config = dict(
    image_size=48,
    crop_scale_min=1,
    encoder_arch='convnext_v2',
    encoder_norm='rmsnorm',
    encoder_mlp_ratio=2.67,
    encoder_drop_path=0.05,
    encoder_patch_size=[2, 2],
    encoder_kernel_size=7,
    latent_channels=4,
    eps=1e-06,
    batch_size=128,
    epochs=6.7,
)
Rows from block 10 of the encoder of a small image FSQ autoencoder, named by matrix and row number. Rows with one number belong to one neuron. Each number is 128 + 32 x the weight over its row's rms, rounded and kept within 0 to 255. All counts start at 0. Numbers have three digits each.
Before each neuron's rows are labels from the 100 images, of 14976, where the neuron reaches its largest size: "top examples" is what is common among them. Only what is clearly more common there than usual is listed. The data: photos of plants, animals and fungi (iNaturalist).
# gate: MLP gate (encoder.blocks.10.mlp.gate.weight, 848x320), inputs 0-159
# fc1: MLP up (encoder.blocks.10.mlp.fc1.weight, 848x320), inputs 0-159
# fc2: MLP down (encoder.blocks.10.mlp.fc2.weight, 320x848, transposed), outputs 0-159

top examples: phylum Arthropoda; class Insecta; order Lepidoptera
gate.671:091100107096107119153136108138150195151123136106144135110143115101183064123106134082119123127134109112152120148093167116126128102150152162174087119124108126117107064145115141152162133161096113135105161146116141115170087154117162153105163061133159090118111138183157099181149114106139202135249035119192110094122149113154119144133132137121212114101089172089112163167084142132168119135097178095099110041121120171157090148173112120185115190051135106111110093078155136113125126136082126
fc1.671:169127114101132130125155094108097103129132141126106083071129179113147128111130165154127109146134121111129116115189076130108147127089124115089133144103129100140179204125158114176111143119151153083157161094145170130187098108111065104151115152147091153162149121064093113100098146128125116112097129142096223070167097077077164145189123134181120083150149117152115104096110127102127127087122075155188134186156092121108190104110118190074165078125103201141127152117085157060104123112127113
fc2.671:108101143125085149109150141102129161144130108106163131103160175139085190120121088138109144116115115137104118158092179108111124091093133110122126109182149139098191160146163109080148119128155154137150105144128167137113165161090094138147114120090137184166087087120201164144118066157154152126189171102106127133157138163108138089091151081130082150159087146147130178124179129147102077168136080080135113137145093177128108085074127132148166162089166135153129079101136131118145123123083136

top examples: phylum Arthropoda; class Insecta; order Diptera
gate.325:166098182109139089093142047147136090098164137073134102115095162165064146129137138136128179099164145161079063080108096113130093177125039106115142073155139108166105113184132161159140116108149090112128141153123131148109060148106084110142118108166193103125129150149086090225154036087161084118103127122114165122100173140172135140136100104107146072160075171079161151136126139091089132163094186141083118053107183112123146148134153158155143152142133111102075093104109190083068160138046134
fc1.325:087162214089185186135174122155130065126126142132094177096140127180100131122155091154123154121186140108114125126182145153144089112134081132156141102084105095159151139119104107114097072101125128112118124150112086201105149134163053147099118112119145100138146094164085175186156111054119118082143057137152109124125179086115153114104141129182055120151129143098138099170198094153101151062143160141120187111142166116125140114132137150111187089101144129157095069169068139090068130115144144
fc2.325:176117171138086117156171105116085120166172168091106098151111116066140082122154090154135113152126157153133152134141166137145136072161128149101108068137092115167105124129100162093143114149180139123164165125099182104099104166088159190095143165115054076102095142102039151108186130087116138112115080125154034185170162130085148132135110189161137186149142111062098120126079179061150133113170152101124132067092117080153119187128073080143121127127080125106145149128161155122148139135132193

top examples: phylum Chordata; class Aves
gate.594:169080147172162039093173102151108139166103102127155191085104113147152168114157066102116138129090158101135118155186113141097216149084165119098096212186121108160110156125118148108144140129099145170153124112135134125128198142095198163157130088094105114131142098205146101063090143130073091200142096146071137157191105144164143153085129127173140059119158159079131128131144135095124138128107128137124112126146082117140167156113116120107095175126093134186137144120178098165090127164166126
fc1.594:071109152139120152101123104123085116106173127114173101102153110085108134133147103067133133187114104100175154143094123087147089136155085083195151076123104078147159111148121164123089120176102109099095123142142109138177103156074169110152122142170123153154142124142159215123128108110170098157121126045140129112104097158116090105159143167101108098149123133079094124125157135061134053115171111120174093154147103148056094080180098107130135157138170126114145140145121146132149113154142098
fc2.594:143124197157065173058117127125124167149167139049124187119160143126087091128101138200131094149070152133127118130095143109108048080097124161065137129125114130110113147144120078163125145160099129074167158141148124111044157152060091179107103168138084141089093100085046080098181146119155148155163105025129101137101111108036191127093097122168192157110147158143134177115120160147111098177111083193181112098186079154192135113137121127142210100109174127158118121084157084102064073137208118

top examples: phylum Chordata; class Aves
gate.347:205113126149123053090150078097116146139093091077133118174137145141156107144138144094134126143074130128109128106173089066149215099110194171088094187223111116173076134137090144163128183166068144158180144147105134111124154111120160109122145128128172125150145185143096054113060173159077112168121196162108161119213180141135178130089150133177136133110202134123160138106176146080126124127126158162128105094187122155137104121126111143079085098090081166115102116143133126108087118099123117
fc1.347:130160115107103163123095097144139123136203111162096104130175121103152055175118137131126155151155183173142140111107140097145108159151084153137133088190120090097188104215141147086054107163079097114127110171112153145168123175086148149165099125122143130141130119129157159119095127150127088147135186050133115139113141100104136086150142153146095131175129128153142079113126170086162100101129150144106139203129170128073099096220123129114139144036170124113147137136099160119100095185113098
fc2.347:146109170208066128141104075156186192111172110060102148118135162134105070148120131130146085153093135137093130115073155114111093072123139157111113094097126159157138165108141105113145144095108166072152122159102154135071093166080117169130106143148117155105091135078066095123154136167186129141132107107111119131154144147077151134088146145125162128104119133100128178099119160096131119082126139148105148119149082185178108116123104131132183135099171135134109159116161081122086126159179160

top examples: class Aves
gate.116:148111134138174154146164161132117093143139107069165087133114105157151087125130126177110106086120107121168114067135181125129184146122151143124147126123114146134074162131097104112127168115169113111140176153149166141087066069181136111176145125106130065129111139109120150090138166117124169194187251176120095115144116126151104175150151147070121119169151077101113095109165127176109178143124122104168141135136124142160131145148089110112095181203064203111078156187179128104123113149117118
fc1.116:118146122143155074145097106132117092116121115111141123114119123125115142085133145161087123114117155095188160109212058115146143116178148127081092094163120117138129106151125145176084114088149100145155079129125156155080157140100153158147109159111209106101145149146126064108102177147136155113100101178140157131159123125205153132119150099106105136056147108097102147108095093099129184153098121166071122141095141127138139093120099113136103104195173115137140106199057171165161083126105114
fc2.116:121115097143184112117152113133104114141073115201132072121144105104144089158147145145186094167143149161138112142125071168190156157223178148193131145102154101148116115106107173165149128114152126160127129130083151085186156118126104133136170139144124057124133143162143096122133175093058098083075088114198121152136155121163139119191189077094118157107104115179150078152196131136144141161167170070115148141124172145073106170113053197168130093151054074147106108142112108118195120138142140

top examples: phylum Chordata; class Aves
gate.577:162086130156128114152111093107138155128117104034079158138132150067161095097122202138122090104136118124128126052138168107145149111147065133088127170121131166164111175124102070143115144122137145077141169155112148139130135070165095131131105124093171095184096140127104106089149206149135148145190053129224132146143138135096090107229095143167123145114154114139148127136109155163123141150140098124125118093131133106105118113099114154089149152094015118125136153126187119069085121123137144
fc1.577:182168109093150125139131127142154128123132181164137076086140126154122110180153092167118110131158121240107128093112077136145128138074131124143133106103100089104137115124168099153140125136095128124060158134108131119186119158101125082142157075154140128150161095217122124205150103094114073086122141111140203105117179109106132179135106095100136069186069157105101113153098152071209129099100155174161141125119122135156138126179143107086134135151136190151104082139079162157159139108097122
fc2.577:100097142149117124097139145101122161170110100067176182096143204134126170133105104119101111125144108062121142119152155156119149155116100092167134081181119177122196140151136083135140144195088155058190150164159094136095113163135111148158093100155140129156069113105162224136132047141163175138214123088078149106189113151086151128071120118141106074171135128129127149062131113117118063129099109107135084106170091185158104100092161143125130101122152104198181092124113128088124083144108109

top examples: phylum Tracheophyta; kingdom Plantae
gate.279:089140112078150133080176136116130134122172128106150140124131110105140171124144141063128189161104130170149151084160123166158157160123193071125126146165141188085119156180121135148103154115121154075171113164095134105084121138143114164062151124101128119101155099156135101076154150128172148140132212086122165031150127170129102108157140091128186095121108102149147138102112129126135080095121112154123119006150161150136080074087098144143075214117176062154156102101155080134111088144123123
fc1.279:151161139143157153102141103109098120103115108099089169153137156000115128085097119112098152110140145116146159175121125115126118154123234200140142114099122104115099148189179132122154130050058085164123117133125114140136118119168109159105151122140120181098153128158164110118133166140139157182102075154111160149108119138113106162178133135105116113108168097125139151086179187204120186162141066124150099109106148135078181084138117105116153138091175122132148077167164141108133157218152113
fc2.279:109151180130105118112110103159084166130116115102071071166125117147136115160159094150171150134094159136098139171106092174206065129123112208100112151109102094094160102126183141169104161116127151071090119109108195130149186155167099112167130164101127188152139132210073020098152164162122096115134165173117108121110153106184125105131147132120193136108134166120203128171132161191116121147122092147105131163102155155111110112129114130062168139103143120103157154125217027085127123180121101

top examples: phylum Tracheophyta; kingdom Plantae
gate.74:119127106113144145113086123151097137160092164156175064110137149204111131147106120125141101117117126118131063145125091167146060179076020059151116125132117168081156155099129124112135116176212108093129145133140154123189120170077139111102106066104146054088135078096142209159170107119111141105082177126093177121088130136060134133149128152126133081125094170153118125123080111108117107111124237116146113118133131142113117133089100165088128126134143121144137156155076159098173123136072170
fc1.74:114084131117106112122062174086098151104199096130107089098147205147116144150149131099114137149073092133145125115160147067102188113138065070151107123211060146089075115107137083147177085128167126110128074115142110115073135092118121127118119116085110147105104097179092046117135145212110115111144173147143094100153145107185139112132122117135097077105124129134093084098078106188098093115130105098095100125128100077104132147151134162128110124126145143153130164101172101126127093117135160
fc2.74:136117077144142074129114211104119092143115113191128149120173098099129162116114116128120173122160149102128105107143107140114191174142163135216103155098169118131109120136156119099134132143102092180081092130172084178190121163168131117075122092146154080150166137121192172155040131102108151136126103148090149180128107155124122164144192074127123133171152114109154137154174095111067111181159140090122132144132150125072152103090155165161109155125133144108164082110085127129203116104102113

top examples: class Insecta
gate.81:104129069172184131110146175169055133143143176135151134101097130186038119142176095173131128146105139132123114097155186185098152123121096140147101125148119141148143112102138155108100092151141096110151116105101092148123137127105176167106157135181070102137154118134112221067125136140120137079101225049105169128131161088138149127099118144132154149116087139171103119145124131109104172155083092125121161174095177161110104126090129110136118148168139167171114230131062137050125096130105174
fc1.81:103086108170106139135126184144148184157173140087133117115123113145075123203119128125109159111151104109153152135130125170149100072118183103156162141177175136117148101116140112140121122139086148153130071184151124127104102204171129154142126073130113073174122120158130117132117096149138147096139126113174069120122151094153162134098174170188067118132118100149130126211066119160106127156147072084139128110165106119120122067143103171114179125184126170088118140126066159172103044066164158
fc2.81:142159137127136119126103139077143091146129122090148163072132161153172161114105139139114152109149162095156141085125142112119175174086093151119151085145110129154158165165117124094197090114145146108178158148186099063149101140106127134167153101124115090115100171081164183120092100146149148152115087121114105171164124159146189118186111119159123164088186143124118123058127079112171142209140165138157086126144148111164104153115180190142092191158125150115119056119139078131146161139161147

top examples: order Lepidoptera
gate.703:089091142089149155162089140128179127073101160125145111106134157119137159127085132072146141128128106101119111129095192156147125120126142147157146097120177129114215141152113152147166086125156174127093219157171088125156130112119120133069184084128183112135132154068134220187135098115128110102126033194121085051096127086074166154063120098165108115137079104134146140137123104184158123111151102066114102136198160130137109124139145134160125206067117113131132110079147097169083150079121163
fc1.703:167136113136131083121122113086130106100140110103099165127141071140151117132133103142123120143133159156128130135158067114135116114148087098118072130131099109128145176059156138120050151085110098117109069123146150110118091160110154150130077156100063149143097125213124157033128117116133138124123177134075149139142119197255140089088113123099161144114143121122118109106176097090098130165128126149107157127145145132132116075207141109118141095245131127136137156157093117110129123183247104
fc2.703:147143129135124160126102149158152164116146092089158161110154194151120148155134120128073110138091095083107141079143187158101158095078110078130199086171086172150169172143102071097132077175096154106183085115157066116095105164142110141116107064191097126162142065108113173147147096159161164150178185136107106116183135135103144164057069135117127089156151104127094174053056132115095106115086124165162090120142120087144099095121134091108106166184162144180145071131130166106118073096156083

top examples: class Aves
gate.731:177118170137170142113136076100143102112138127071125133089152136172131079088154135110087119110168093075115137085127081162162072106089047130098122106101147083148095109075108064085113150124146148109122096129202136137144133154142158087110120115148126146180141095167110128149115122110112081168201076127159106075145114077130117105101205172126157155158127062072114143138131145132084142119129117097175116123151106125102145096112119063117238164122111112137089219111159191138159118118149133
fc1.731:093162190104167120085127126069135155145145096141189149116134082133107113094176063094130160159119130038170114138064132152115090147180091138115073157068146091145086152114132151097081169105126119144112131110148150118102164160100127147108121146141098108196177108150206109130118119136139096150101075114152142154168149130168100094124112133193184157148178106181099166092151210073085145147097112165129122162107132116094108103114166094178144130158153075128098073169095131094118142123094112
fc2.731:098123133068141091128148186135057132121133104166144095177120111114076156148098061126177124167066106120170128103151123155137133139154128103203127131150137116142115113134190165156171130135118167155103111128160122121174113137119135121126175173099106103130084189097086147075142139108144028116080086116152084148078117087111178123160106150154123127127173114180156138117154105166116128109135145097205126143103101089121128146122042123133158116142143147101039157133121103138117167073177170

top examples: phylum Arthropoda; class Insecta; order Lepidoptera
gate.683:145069143180163150133118172183145105096125125097107161101130119075120133111102180128126144122105111111143112160134125113134132116115141159060118116115173171119120158081092172172217103129093117114135171142132159133172117084131119106138139063109110123084142138131095113218127136110115186123135075120102069121085082050141115135160150145112141115159116129132139136159134161154209157161155121094072088045156137149173113096075164114093089161156138097117097119125099078130083125108141108
fc1.683:147173097090097146111150091089094164178133115159134078137141160157126109105152106135164122166154133118121130144174106121101132186101077123156155150107101099150186097115170120110090179129154161173142138104151121125121126152091136096136138175140147163158122124112150135089106137163106100101123136161137183154117153177102165125087133131152136107096114125101116093090120073109089109121104131159197150195142079167101104142166106156166163137092120150130138138119128163140167150126087136
fc2.683:133115137154071116111156169124124126189138136052104136114168148108103109138087121165165138116111167138139138137082098149168101146140119162134078115151110102091149139192215128141168191137117155108146155165116181145113128194128138115152162126069123148148106137156141134186120083133138146140176104100105106128128195108145114084097155113135078158114106176106167137153137137137121135185121101097084182131144151176223111101102150124124153086070124105144160121149142101121150118168094149

top examples: phylum Chordata; class Aves; order Passeriformes
gate.285:207096106116119076111085110090157121118135192085152125151161115121146134103143108097081158159088132148160096173121103136127138143118142159086047132167130101091121134168161120106103219168128173086106114156165143112134079187091140134113128140167116169145177137133175172179067069092147081153090122124140122100083114112196151112110181149168134142121156140145156116146120113116126106109153090070102140172144162156151120081160059149139104065126135113117172115136181090111062065158063106
fc1.285:131160142134130101145142064112130143118141108107131179112121137110163151172127134103129160133160131085137127107140044063118167116159193198115093092158113101100110084157123140172113120130074141162067145156122120166118122108133094087127100142086090125092089093125130065020145148184139094163133154195088153143145119124138125111029137104094152132126122135128129095167172083188109142102125158150071168219163114145121144108178153188103116101084153118140135189166129114149145103141154099
fc2.285:155146188162092149128142148153100150163185079105113210178065151123143125159085126125124098142092095151111151166145115124135095064140121168085143087096104139137120150129101140114132122158114125092157104133094095112105158129091152165117132117137088165151107128065060127128125126159170154151120082111135106127135125158070174149127053211124129106133097139116108156154100140106109104068130128166142108117131134160149132147171116121096126139104113116106111143150119133125099127146198199

top examples: class Aves
gate.335:159092096149133110162139137129092172146104115074157150128111182090194118066133181116086144082083163100160144133164187078154138171136117169081099169179102149092122134137124154118135134065096090125164093136119122082135159042135110071088157125134190074107077140113121047135100144172103172132173115133164142085126136102153151134140151122112112104075159129193100128115099135092088071135165082121124121102162135129144142140153162111140093140143105119133141029148140123177057110108136155
fc1.335:151190150165128097086095139170137129054083157189084104148117056107133125163151065140171089141167083154141183123091125135128153097092116099187157113109191149103134121165142125224138073187121155086137206101090125096128126172113093169135157110128084175118174095142109156114104082088092141110145132109165166155110083127057117143215134094170153126197082105122160142150116138164178178146115133112111148145106096128157119087141107127170149122093125145138121205098149144074174174130100071
fc2.335:083067136134138138087208187133134131120141125106154117120096191142121115166119080133129108206111157128137099138111123149136115084146078117146096082192124143136168164125129099141144111168133124160171119193105163096096118154094116176112145127179108127143104129101162191204137126187101152113132180110143127178192128147104163131058079131160078115150146107129089160143132119124084112117071112085153126103187109178133103104076123165150173135132130171167099074122057111075124086132128148

top examples: class Aves
gate.181:155106131202148138128123162108144045175111105161118108075160141091112066106104132079077128083099147134117121095148156188137157141118032145070132117127089128096119171139089109128120183111108137045138169167145108113073069128087105022119124121125149095134134131123135099070111163114136136101210110120126119082058118078115145153112165104103084119123097121132094103110146103107145164069163115115115133125129117063120131136122174157159150145202123190136104196130127128107180102125196183
fc1.181:150113071134156142083140073118114114173117132107134120198147155126186169107099123114073146101151130074109150137190121134122105170164145120136128181136105131137036102156147063130114127056131118097172109178113144107140131125167094090111152131133115089124135131107165044099110134083147166185129136086156145092169089229133139094060151154128128092111117104156156090096120096151059132115074119133122143141120142159121107103130144151144169131147133138142137153133106110182131125177145084
fc2.181:166126085099163107166123161092091114125130208221079120141174122078139043137100121135158134150149168152175140194144104112135115157137153175168116146078073111213073093080107126131166207087115100184091142069118168171139123110144167105185167147131122036126127176183137123122103199066090125138088074115166131127083158134101089131183104148137176135168122140155124108149112144072135112127103106175159130124121112154116145150169069089076096141113115125157112162170173097106107147112129121

top examples: phylum Tracheophyta; kingdom Plantae
gate.166:113160122107119140141149104143094206120129128071132158127143164151045166183112106107151134115120111141170134174146157142142135146134136105159072135172073116138128165040140086089163141141144114105132146149163122143110113160140147154091150155165142049113128089170104114105142053130148127083150133169108112087124143091107124126146181115139147135159105138111124168199151089101157125131104120127122123139119108135138088073158085072106083136054164139106150134131122071221032126116058167
fc1.166:095142119112064099158104065129097137108109136092138108101086116010190139100122129101113147097171115118119084182149113097106109049109182139095151148078133115120145133136161114156151147137094100155098154089138098100144182137099110160150171115120096170100065125153105105141155185159140173144120016137113103069122114102132096135189122126153114140106164211166108124150164096177129094117187109089056115090124155074151132148138149133102134138066108089180130012121152146132104110147172162
fc2.166:136183159123122107178159116159156107094117186123112105172136079098127143108121085154141128107125150115079159158136119147137079117152124164135124159096174135093065098088119157104079138104169086134107119075090126126196151104133164095130164147105182203120166135171046023134090127109123114076144238120166162120113148096172066107110123159105153182077113160116181129169133151169123152145161087136153132151109114136120182143162142152115116120146096138084156204117137138168161161144105092

top examples: class Insecta; phylum Arthropoda
gate.125:009130122094212182128111135151106129075129116159136112137130153105076150135119105067131179129135138181107135149155149183155074158145143135137171052150117206146164140133097116099103076142067144074133084188143122070142174089141100116107168160127152105123157154070131128138213115137152130113112150144082129030092127154114118138137122146148149132138094119127125135117110104127142125129138109138086077057145243119129110066141123138133121163086173095123118137119121101098068097099067121
fc1.125:123116123189061115105131083095133141136054129088136073133118108075131115042115111133122133104087111085194115127061119104146125106146200172106100129091124147116145147163133115111106177152170127117177093115108147194096110125088157134168095148152114145132139136096125110114096147206117164212128151147163103194150115147071136121152151156118117169086205115121109156098130117144097098122143116112183145164107082115116125113159125168127137151091147175112164078159179108148110093188145124
fc2.125:122151113154117119145141109122115107120124159149078061106119107113135154109136122143122152085113143150110140173125111140158090157146099138147111130097156084067113092088155165134107166075131078121100156095125152149165117113143118089129145129080193147111119161217130044109117148159111115130124191154121127126094126126179092133145139143155145158109097151123174124165161144167139169152168080110101129162115148176113158168126142170157126113085139113114168172093149109145172177151111117

top examples: phylum Chordata; class Aves
gate.328:187135099150108115081097123073105128142118117151131117156161149190120174107101103123134044157063139084161103108128190081142136137142145098161124127137090140123124120098188156152102158149127135144120171136087124128160043129147165159178080147152131079096153139080160142092068098062149151107028106153079040162124167116131110126085117186167160149079162136088124125167190150092114154085101154171116113108107107123135105114116104071110116106174145190121104199117165107145124092136134181
fc1.328:168164120127148153093163123128128117123107142123144136115128185191065204117146100134148076165109149088138091146127192100156113102133133111193110097163127142151203089128120120107177153108187168128173146146133137135150053169155138198147121131139170113059129125110161202161130092032122193089096064131109144187107157057161094122122126099148151132119150137159136175166133132172089140118063154139085135111116142150151115127192104078114111110119133151128108206142157116148144134125073122
fc2.328:084092090087160102067110113110158129140145121157160151126106170130150191126144136132112172087144100119076128099141152122132194172148143084196160120179111114102104073120160114126133132120172114203119073143153107113194068133107101094099115118171102090155102138139145140127109127161104251117138085087126131165097148113139093154127139129117113092135164065108118122109159079133139109126083118079122156192108142096123150130117174104176132130109135197112141086115077167120171132150114091

top examples: phylum Arthropoda; class Insecta; order Lepidoptera
gate.669:146101130138107100100089127094131101094151125027083230135132114111162109144140126100123153123138076117100137156109057072108106123135139176091121095133178170152150080071118109130109108122123108132078139146115089111122103171140149125104083156057086098156148152201124105084162094050125132142098031104080081052120126192233147129050096095125191105175106088114169171150159158139101131129135101104097095082111142113147163126143141158154120132140109138116103155128127090156112124155225140
fc1.669:152128118144143096102141113112109122150083148226134036111127143140079147107125149165128160156118128148168132107111161164131134144089087115105111149093087084145110123183149105158156171200113116109163075097139116128133135105088151128168141101160156144134129141042104174173071137186109146130128219122156131168208111094033137152198146132134105152084157182097139110065095092165154181117127150172156168158132119150133122098096121072073126143106104118164195071167155139108150145110052127
fc2.669:116145110101117119110135124117120055120131161150093136107125084144157140096103092131179151132143114129136184104096139146127192142123136128167100138126124124137092132187102125144098112066143091118159121108118136106140135082157146136106142097115179127142129137190233112090096123123082128126101162143138108152110142136174093145150171114121080139102068186154143105167138104135150166170163115095138095139147126142096177124128139144155140145172105108144156094121123138082161149153133095

top examples: phylum Arthropoda; class Insecta
gate.192:118123101082132175084119129134100129122140153138149111139128113077143135116096146141122159153110195176124113094136030152102161141101224212117152102115150127151146141145149120084144156110090128124139194161166109131197143132154125151142098109123138103071125126136179108136130121162120099091175126141133186095094140163133112142153112130077125080151126123135192116126141156111112096101074242165112117067122146144118117129154104150162144144177143109163133125135166163122104169162171135
fc1.192:101143087092120141116124089143094130100167104178128151078151120103134121115136098108132160128122153111117065115147074141125103169110131183160115133076113129121121094123096081119081132085172070074066161217142110114134118139139127191069165132144075102140133135194128217115077107144128151080114154099056170047109103167171109125139095105135155115113095112143138140129114155159124118104120252147146128101107140081130165134106123147158149106177131102172119237160061174109132100153149118
fc2.192:209116112190130114199100121167141147124180187124066136094100071125181071127129141139133124173087167135151161168119179127148074128144145171118109175056124112128087106068136155159093179103178121128137121077094165149088138055154124150168152111126132068129097146174078100099146164115171134116099131113191123118023118094151158138159139145131198150037090151104112058174098166182125192110167120114092105110114158130124165117144115171146145083099101108040108147152184123099123131102117109

top examples: class Aves
gate.62:104147120165176127118183136129132127120095104214126149142177176092095122077135093156109119112108131128180193135075156128080105189165182194095152140132081165126123075114112113155148167119113142052106129129155142093152158101133091139166143180147149120117145078095126166076094141167127104088135155127186126128117120145154175120150158135149182040145090194079189071128139145129145123111109115091141109156106161132090099128053148079135112202095114139154118040092129071134169098113112064
fc1.62:130110146117174095158130071153130089158068136125140126121178133174087108114129114152129094074121097134115133129134165136145103157156159229087159156075075158117130112127100113090096094125092110177139162138167128104083083111139123114130180162113102100116119099126204111092101143127094141068186092105160086091110097123098098106118117166130120100140104136139189118200154144152125130121110113106155121076157136141161167167050182099137141170052124170118135106136165091172128115117145162
fc2.62:127122212111094105083164139110107120130159147099068050133157144145119091080154073116139163134133198127205153146092086085144136126145132098187103139063148167137097158069130143136161127082167160107150167182107181139135111064123189128155169133055197128108119218146083102095140146094098088095110125160194137175080207178183115098104102124156162168123147125137144079186164171125156120057160151144138121134131133155106182192107118138149102071132088149121140173110186134121117139135123124

top examples: phylum Arthropoda; class Insecta; order Lepidoptera
gate.198:079151139073133157113142115113178089125098171080101142168126153088135157068157143152128149071117132133121074121038217153140085172093145175133133143078121111158123055156132139161132184121051103169112165107150136103146118075114114137126135095147072106101152141095140080154158087058114159119131088141097142110124134125085103134147122098154171098121164155141125105115163163139105086148096070125093105021147114141149117126137147102134124160036154163109132059085160144093106145164101135
fc1.198:068121135073118129163120153129119173112160114098157141141136126027088178152151105131161177164134117079128077093074157151125082138126097167169181133112108146158148109126134117125122180120115115097126122163059102081148098049176110119097151074151103071123121112116120038131147099074149180103115148153126143071138151132140110151185160124137158174113121125132139119066194094115108106156078078147135121115134136185141107108136127107164118182083182123123105054140144087105106126126161102
fc2.198:116057114111142122099135088100107113195029149107057106166149091078145111073157153166152136153139127122128149133165113171173133185135116124161127117101153126126133081105120138171122130098101155159158144173110180121151197096156106113140143150153128154122095160182083082109113105207106114079143129119082129123138178145146075127165093148150190120088105086116164134109166140150103113078131104100134118166100116076091113139136132113150156069123121111148150119119157129116163089140063103

top examples: class Aves
gate.485:146072134102149104151109066125079113094134114137100123195104199196119131143123163199142091080141086104157112119129132136136111054121091171109139123112092123141074118134097120141157125185159082104086107127186174113056095085162094129133117160157126162149132174097117128130117168180089119178126119124189206093126110110141139152142170184115114101118137165155094182075150095087128173156159078110103133117131115116142130100102145111073090159240120140178072148098116126151130080194161102
fc1.485:123157160125046168110151138095136156145113094157126109089165155083181147188109176123117132113152158134131168139156069156136121150131152113103137133120128106088169195066139095160118129138134132122140084141087064131138105174185163114161134137090159180101111090144064175085136075133127072142153129155144071099124155086041147128153086152083125149141098126154130114148128129152112121110157236086131143128140102123113154102156156150127156068104086123120162098099119107115154171116118131
fc2.485:107177136104117153151159127123186138109124076063152157081172158152107105090157163142121077082121113099091073137150109141154097127111138122156180135096139121095214047138107088111116155118106127161172108105134128157110138089165174078163133167096069147149126114093129100132156167144147180095195126153109142109121180122132112132100120137092115125122091082108162178172116192135043024151083080176092132147137136131147117118147104128092161164091133130157155102077187119088126102138106165

top examples: class Aves
gate.236:145114137161144099102124103118157155168109132112131153138110117130125137053144161104112144161156118090131069099144160142122149141139175183109118177090104119112104113073072098144127129178150191166172128184151112163167112106163116036101189100157176148150121126134164079141123179184127161142162132141128169136089090099086158119110169152134113156153157121131120179125107085106130133114161080127210106181173165162154086079110066165098085157163136139117141072109143082074117081168122066
fc1.236:085163163146094126112142096134088180047141113210139091130115103113046115182154109134119167120164131128130187166089126126124135125129138092197134092185101115114210123126135128083119090036150117103117121150107109116136105203168203148161128124124133142056138110092108167158145110129166143159041219155088115105199175137180090116048103113127180130150093154117188116107094114164121113134129155120100154137100151138101128150151157121147150137074158109120128159141121105142109124150000117
fc2.236:106106114156079121127127102138137169178143081099102161069171152144108145175119115115086110135132114080094171167124106141138074135082118156097133090137105119122187127166138093140162116170152165088194077169102116117113133149088093160106094154134126190145076078067126180167129041151190146157181143128087109104138139180148152107072163095139087123124115146108127155147135165120149118162126101152083133074176059198162135093130109125081142113094137092202148167125145073104132119135122125

top examples: phylum Arthropoda; class Insecta
gate.281:084179121100103186134122154157138087113149146191160135141156170079137103134150126161158153124164101111114120114081191143100128123091103129133175073123141118172143119139115113146136013148169156065084079153116122159102114142125137142118134135155189142112166140136161167167218110119154110099106124091175109113124113128087091111124189124097097146234096139109095108103156142123132155122138085129118162196079158120103149137119138095130210142058153151149148043146121108118092127179081156
fc1.281:113088133133142141123097150095116103189096113114192156137210091172128158130125118140119111155095131074161154147208117181105150124119111084136065140155131125170062160134120145119119117119109113109145134103160114096086156151100161145156143137093135125142134137143192133076102158073114153110143178196098111121157125152173189145068124112128135131135155068131126124103193065083061156121117110124152138130139134089157138147139102137124063119165184115105153148112069155157140109124251114
fc2.281:119220125119153123126188185100157135100104128144187166149135157171141183124104089080128122080160092088073085117085137157112160205149129083161171122145143162106100136140156081100137116128101118153075108134148095138186134115142066110107108073142122105143117127169204118152106140119075142133160164185112144123135173092210118110137125098152078103155138107143176123103143114086092157175105145106072109145103186119117124103165146101145118169155130134138163112098141150158151107115103099

top examples: class Insecta; phylum Arthropoda
gate.657:081132136156150147157140140112074164150194130131107103105153161109137092097118168071126119113131117160094143137152131129110144151083100173153083099226080126137110115098107171095101088154103142075103122162147104129151124102150095116037165182141107028145106133165101094160198102147128141053125172137151167040138111133172138116155133130094163149142155150119147135204103074082119126121147178140118127112142146103165138151119088118157163108107144082123120123118121136140088106144116130
fc1.657:112154070099118136144129154166080121151086100117213104152073129147110132205127084161131125130080135025145137142119159112149120157113129062144148138148174155099111181157083142146144100086196104130157122109099098126112114122138153166124109145152107173112143109104148184068120158131122077135094201103143166125122150083097140090118140129161123064159095133096122165106118143173152181148122073103162127205168149158087092071111104158110089125164174165133138223108067130134135133117141108
fc2.657:133155099134121082114108117079150122104104114120139139117156153146096169144121121085113112130124107114116080118117172136128139114116083127134146057152100078137149104103168064136130076144149131086152101146143110103129156166134108143138155107093181092126140092137208175119086074157103105157170149126080107141118145131162109105110129080108059133174143142125127194072130108102130109197128115122138108090127129202096103071117122150104135154183151132153147118103113150113162161141077131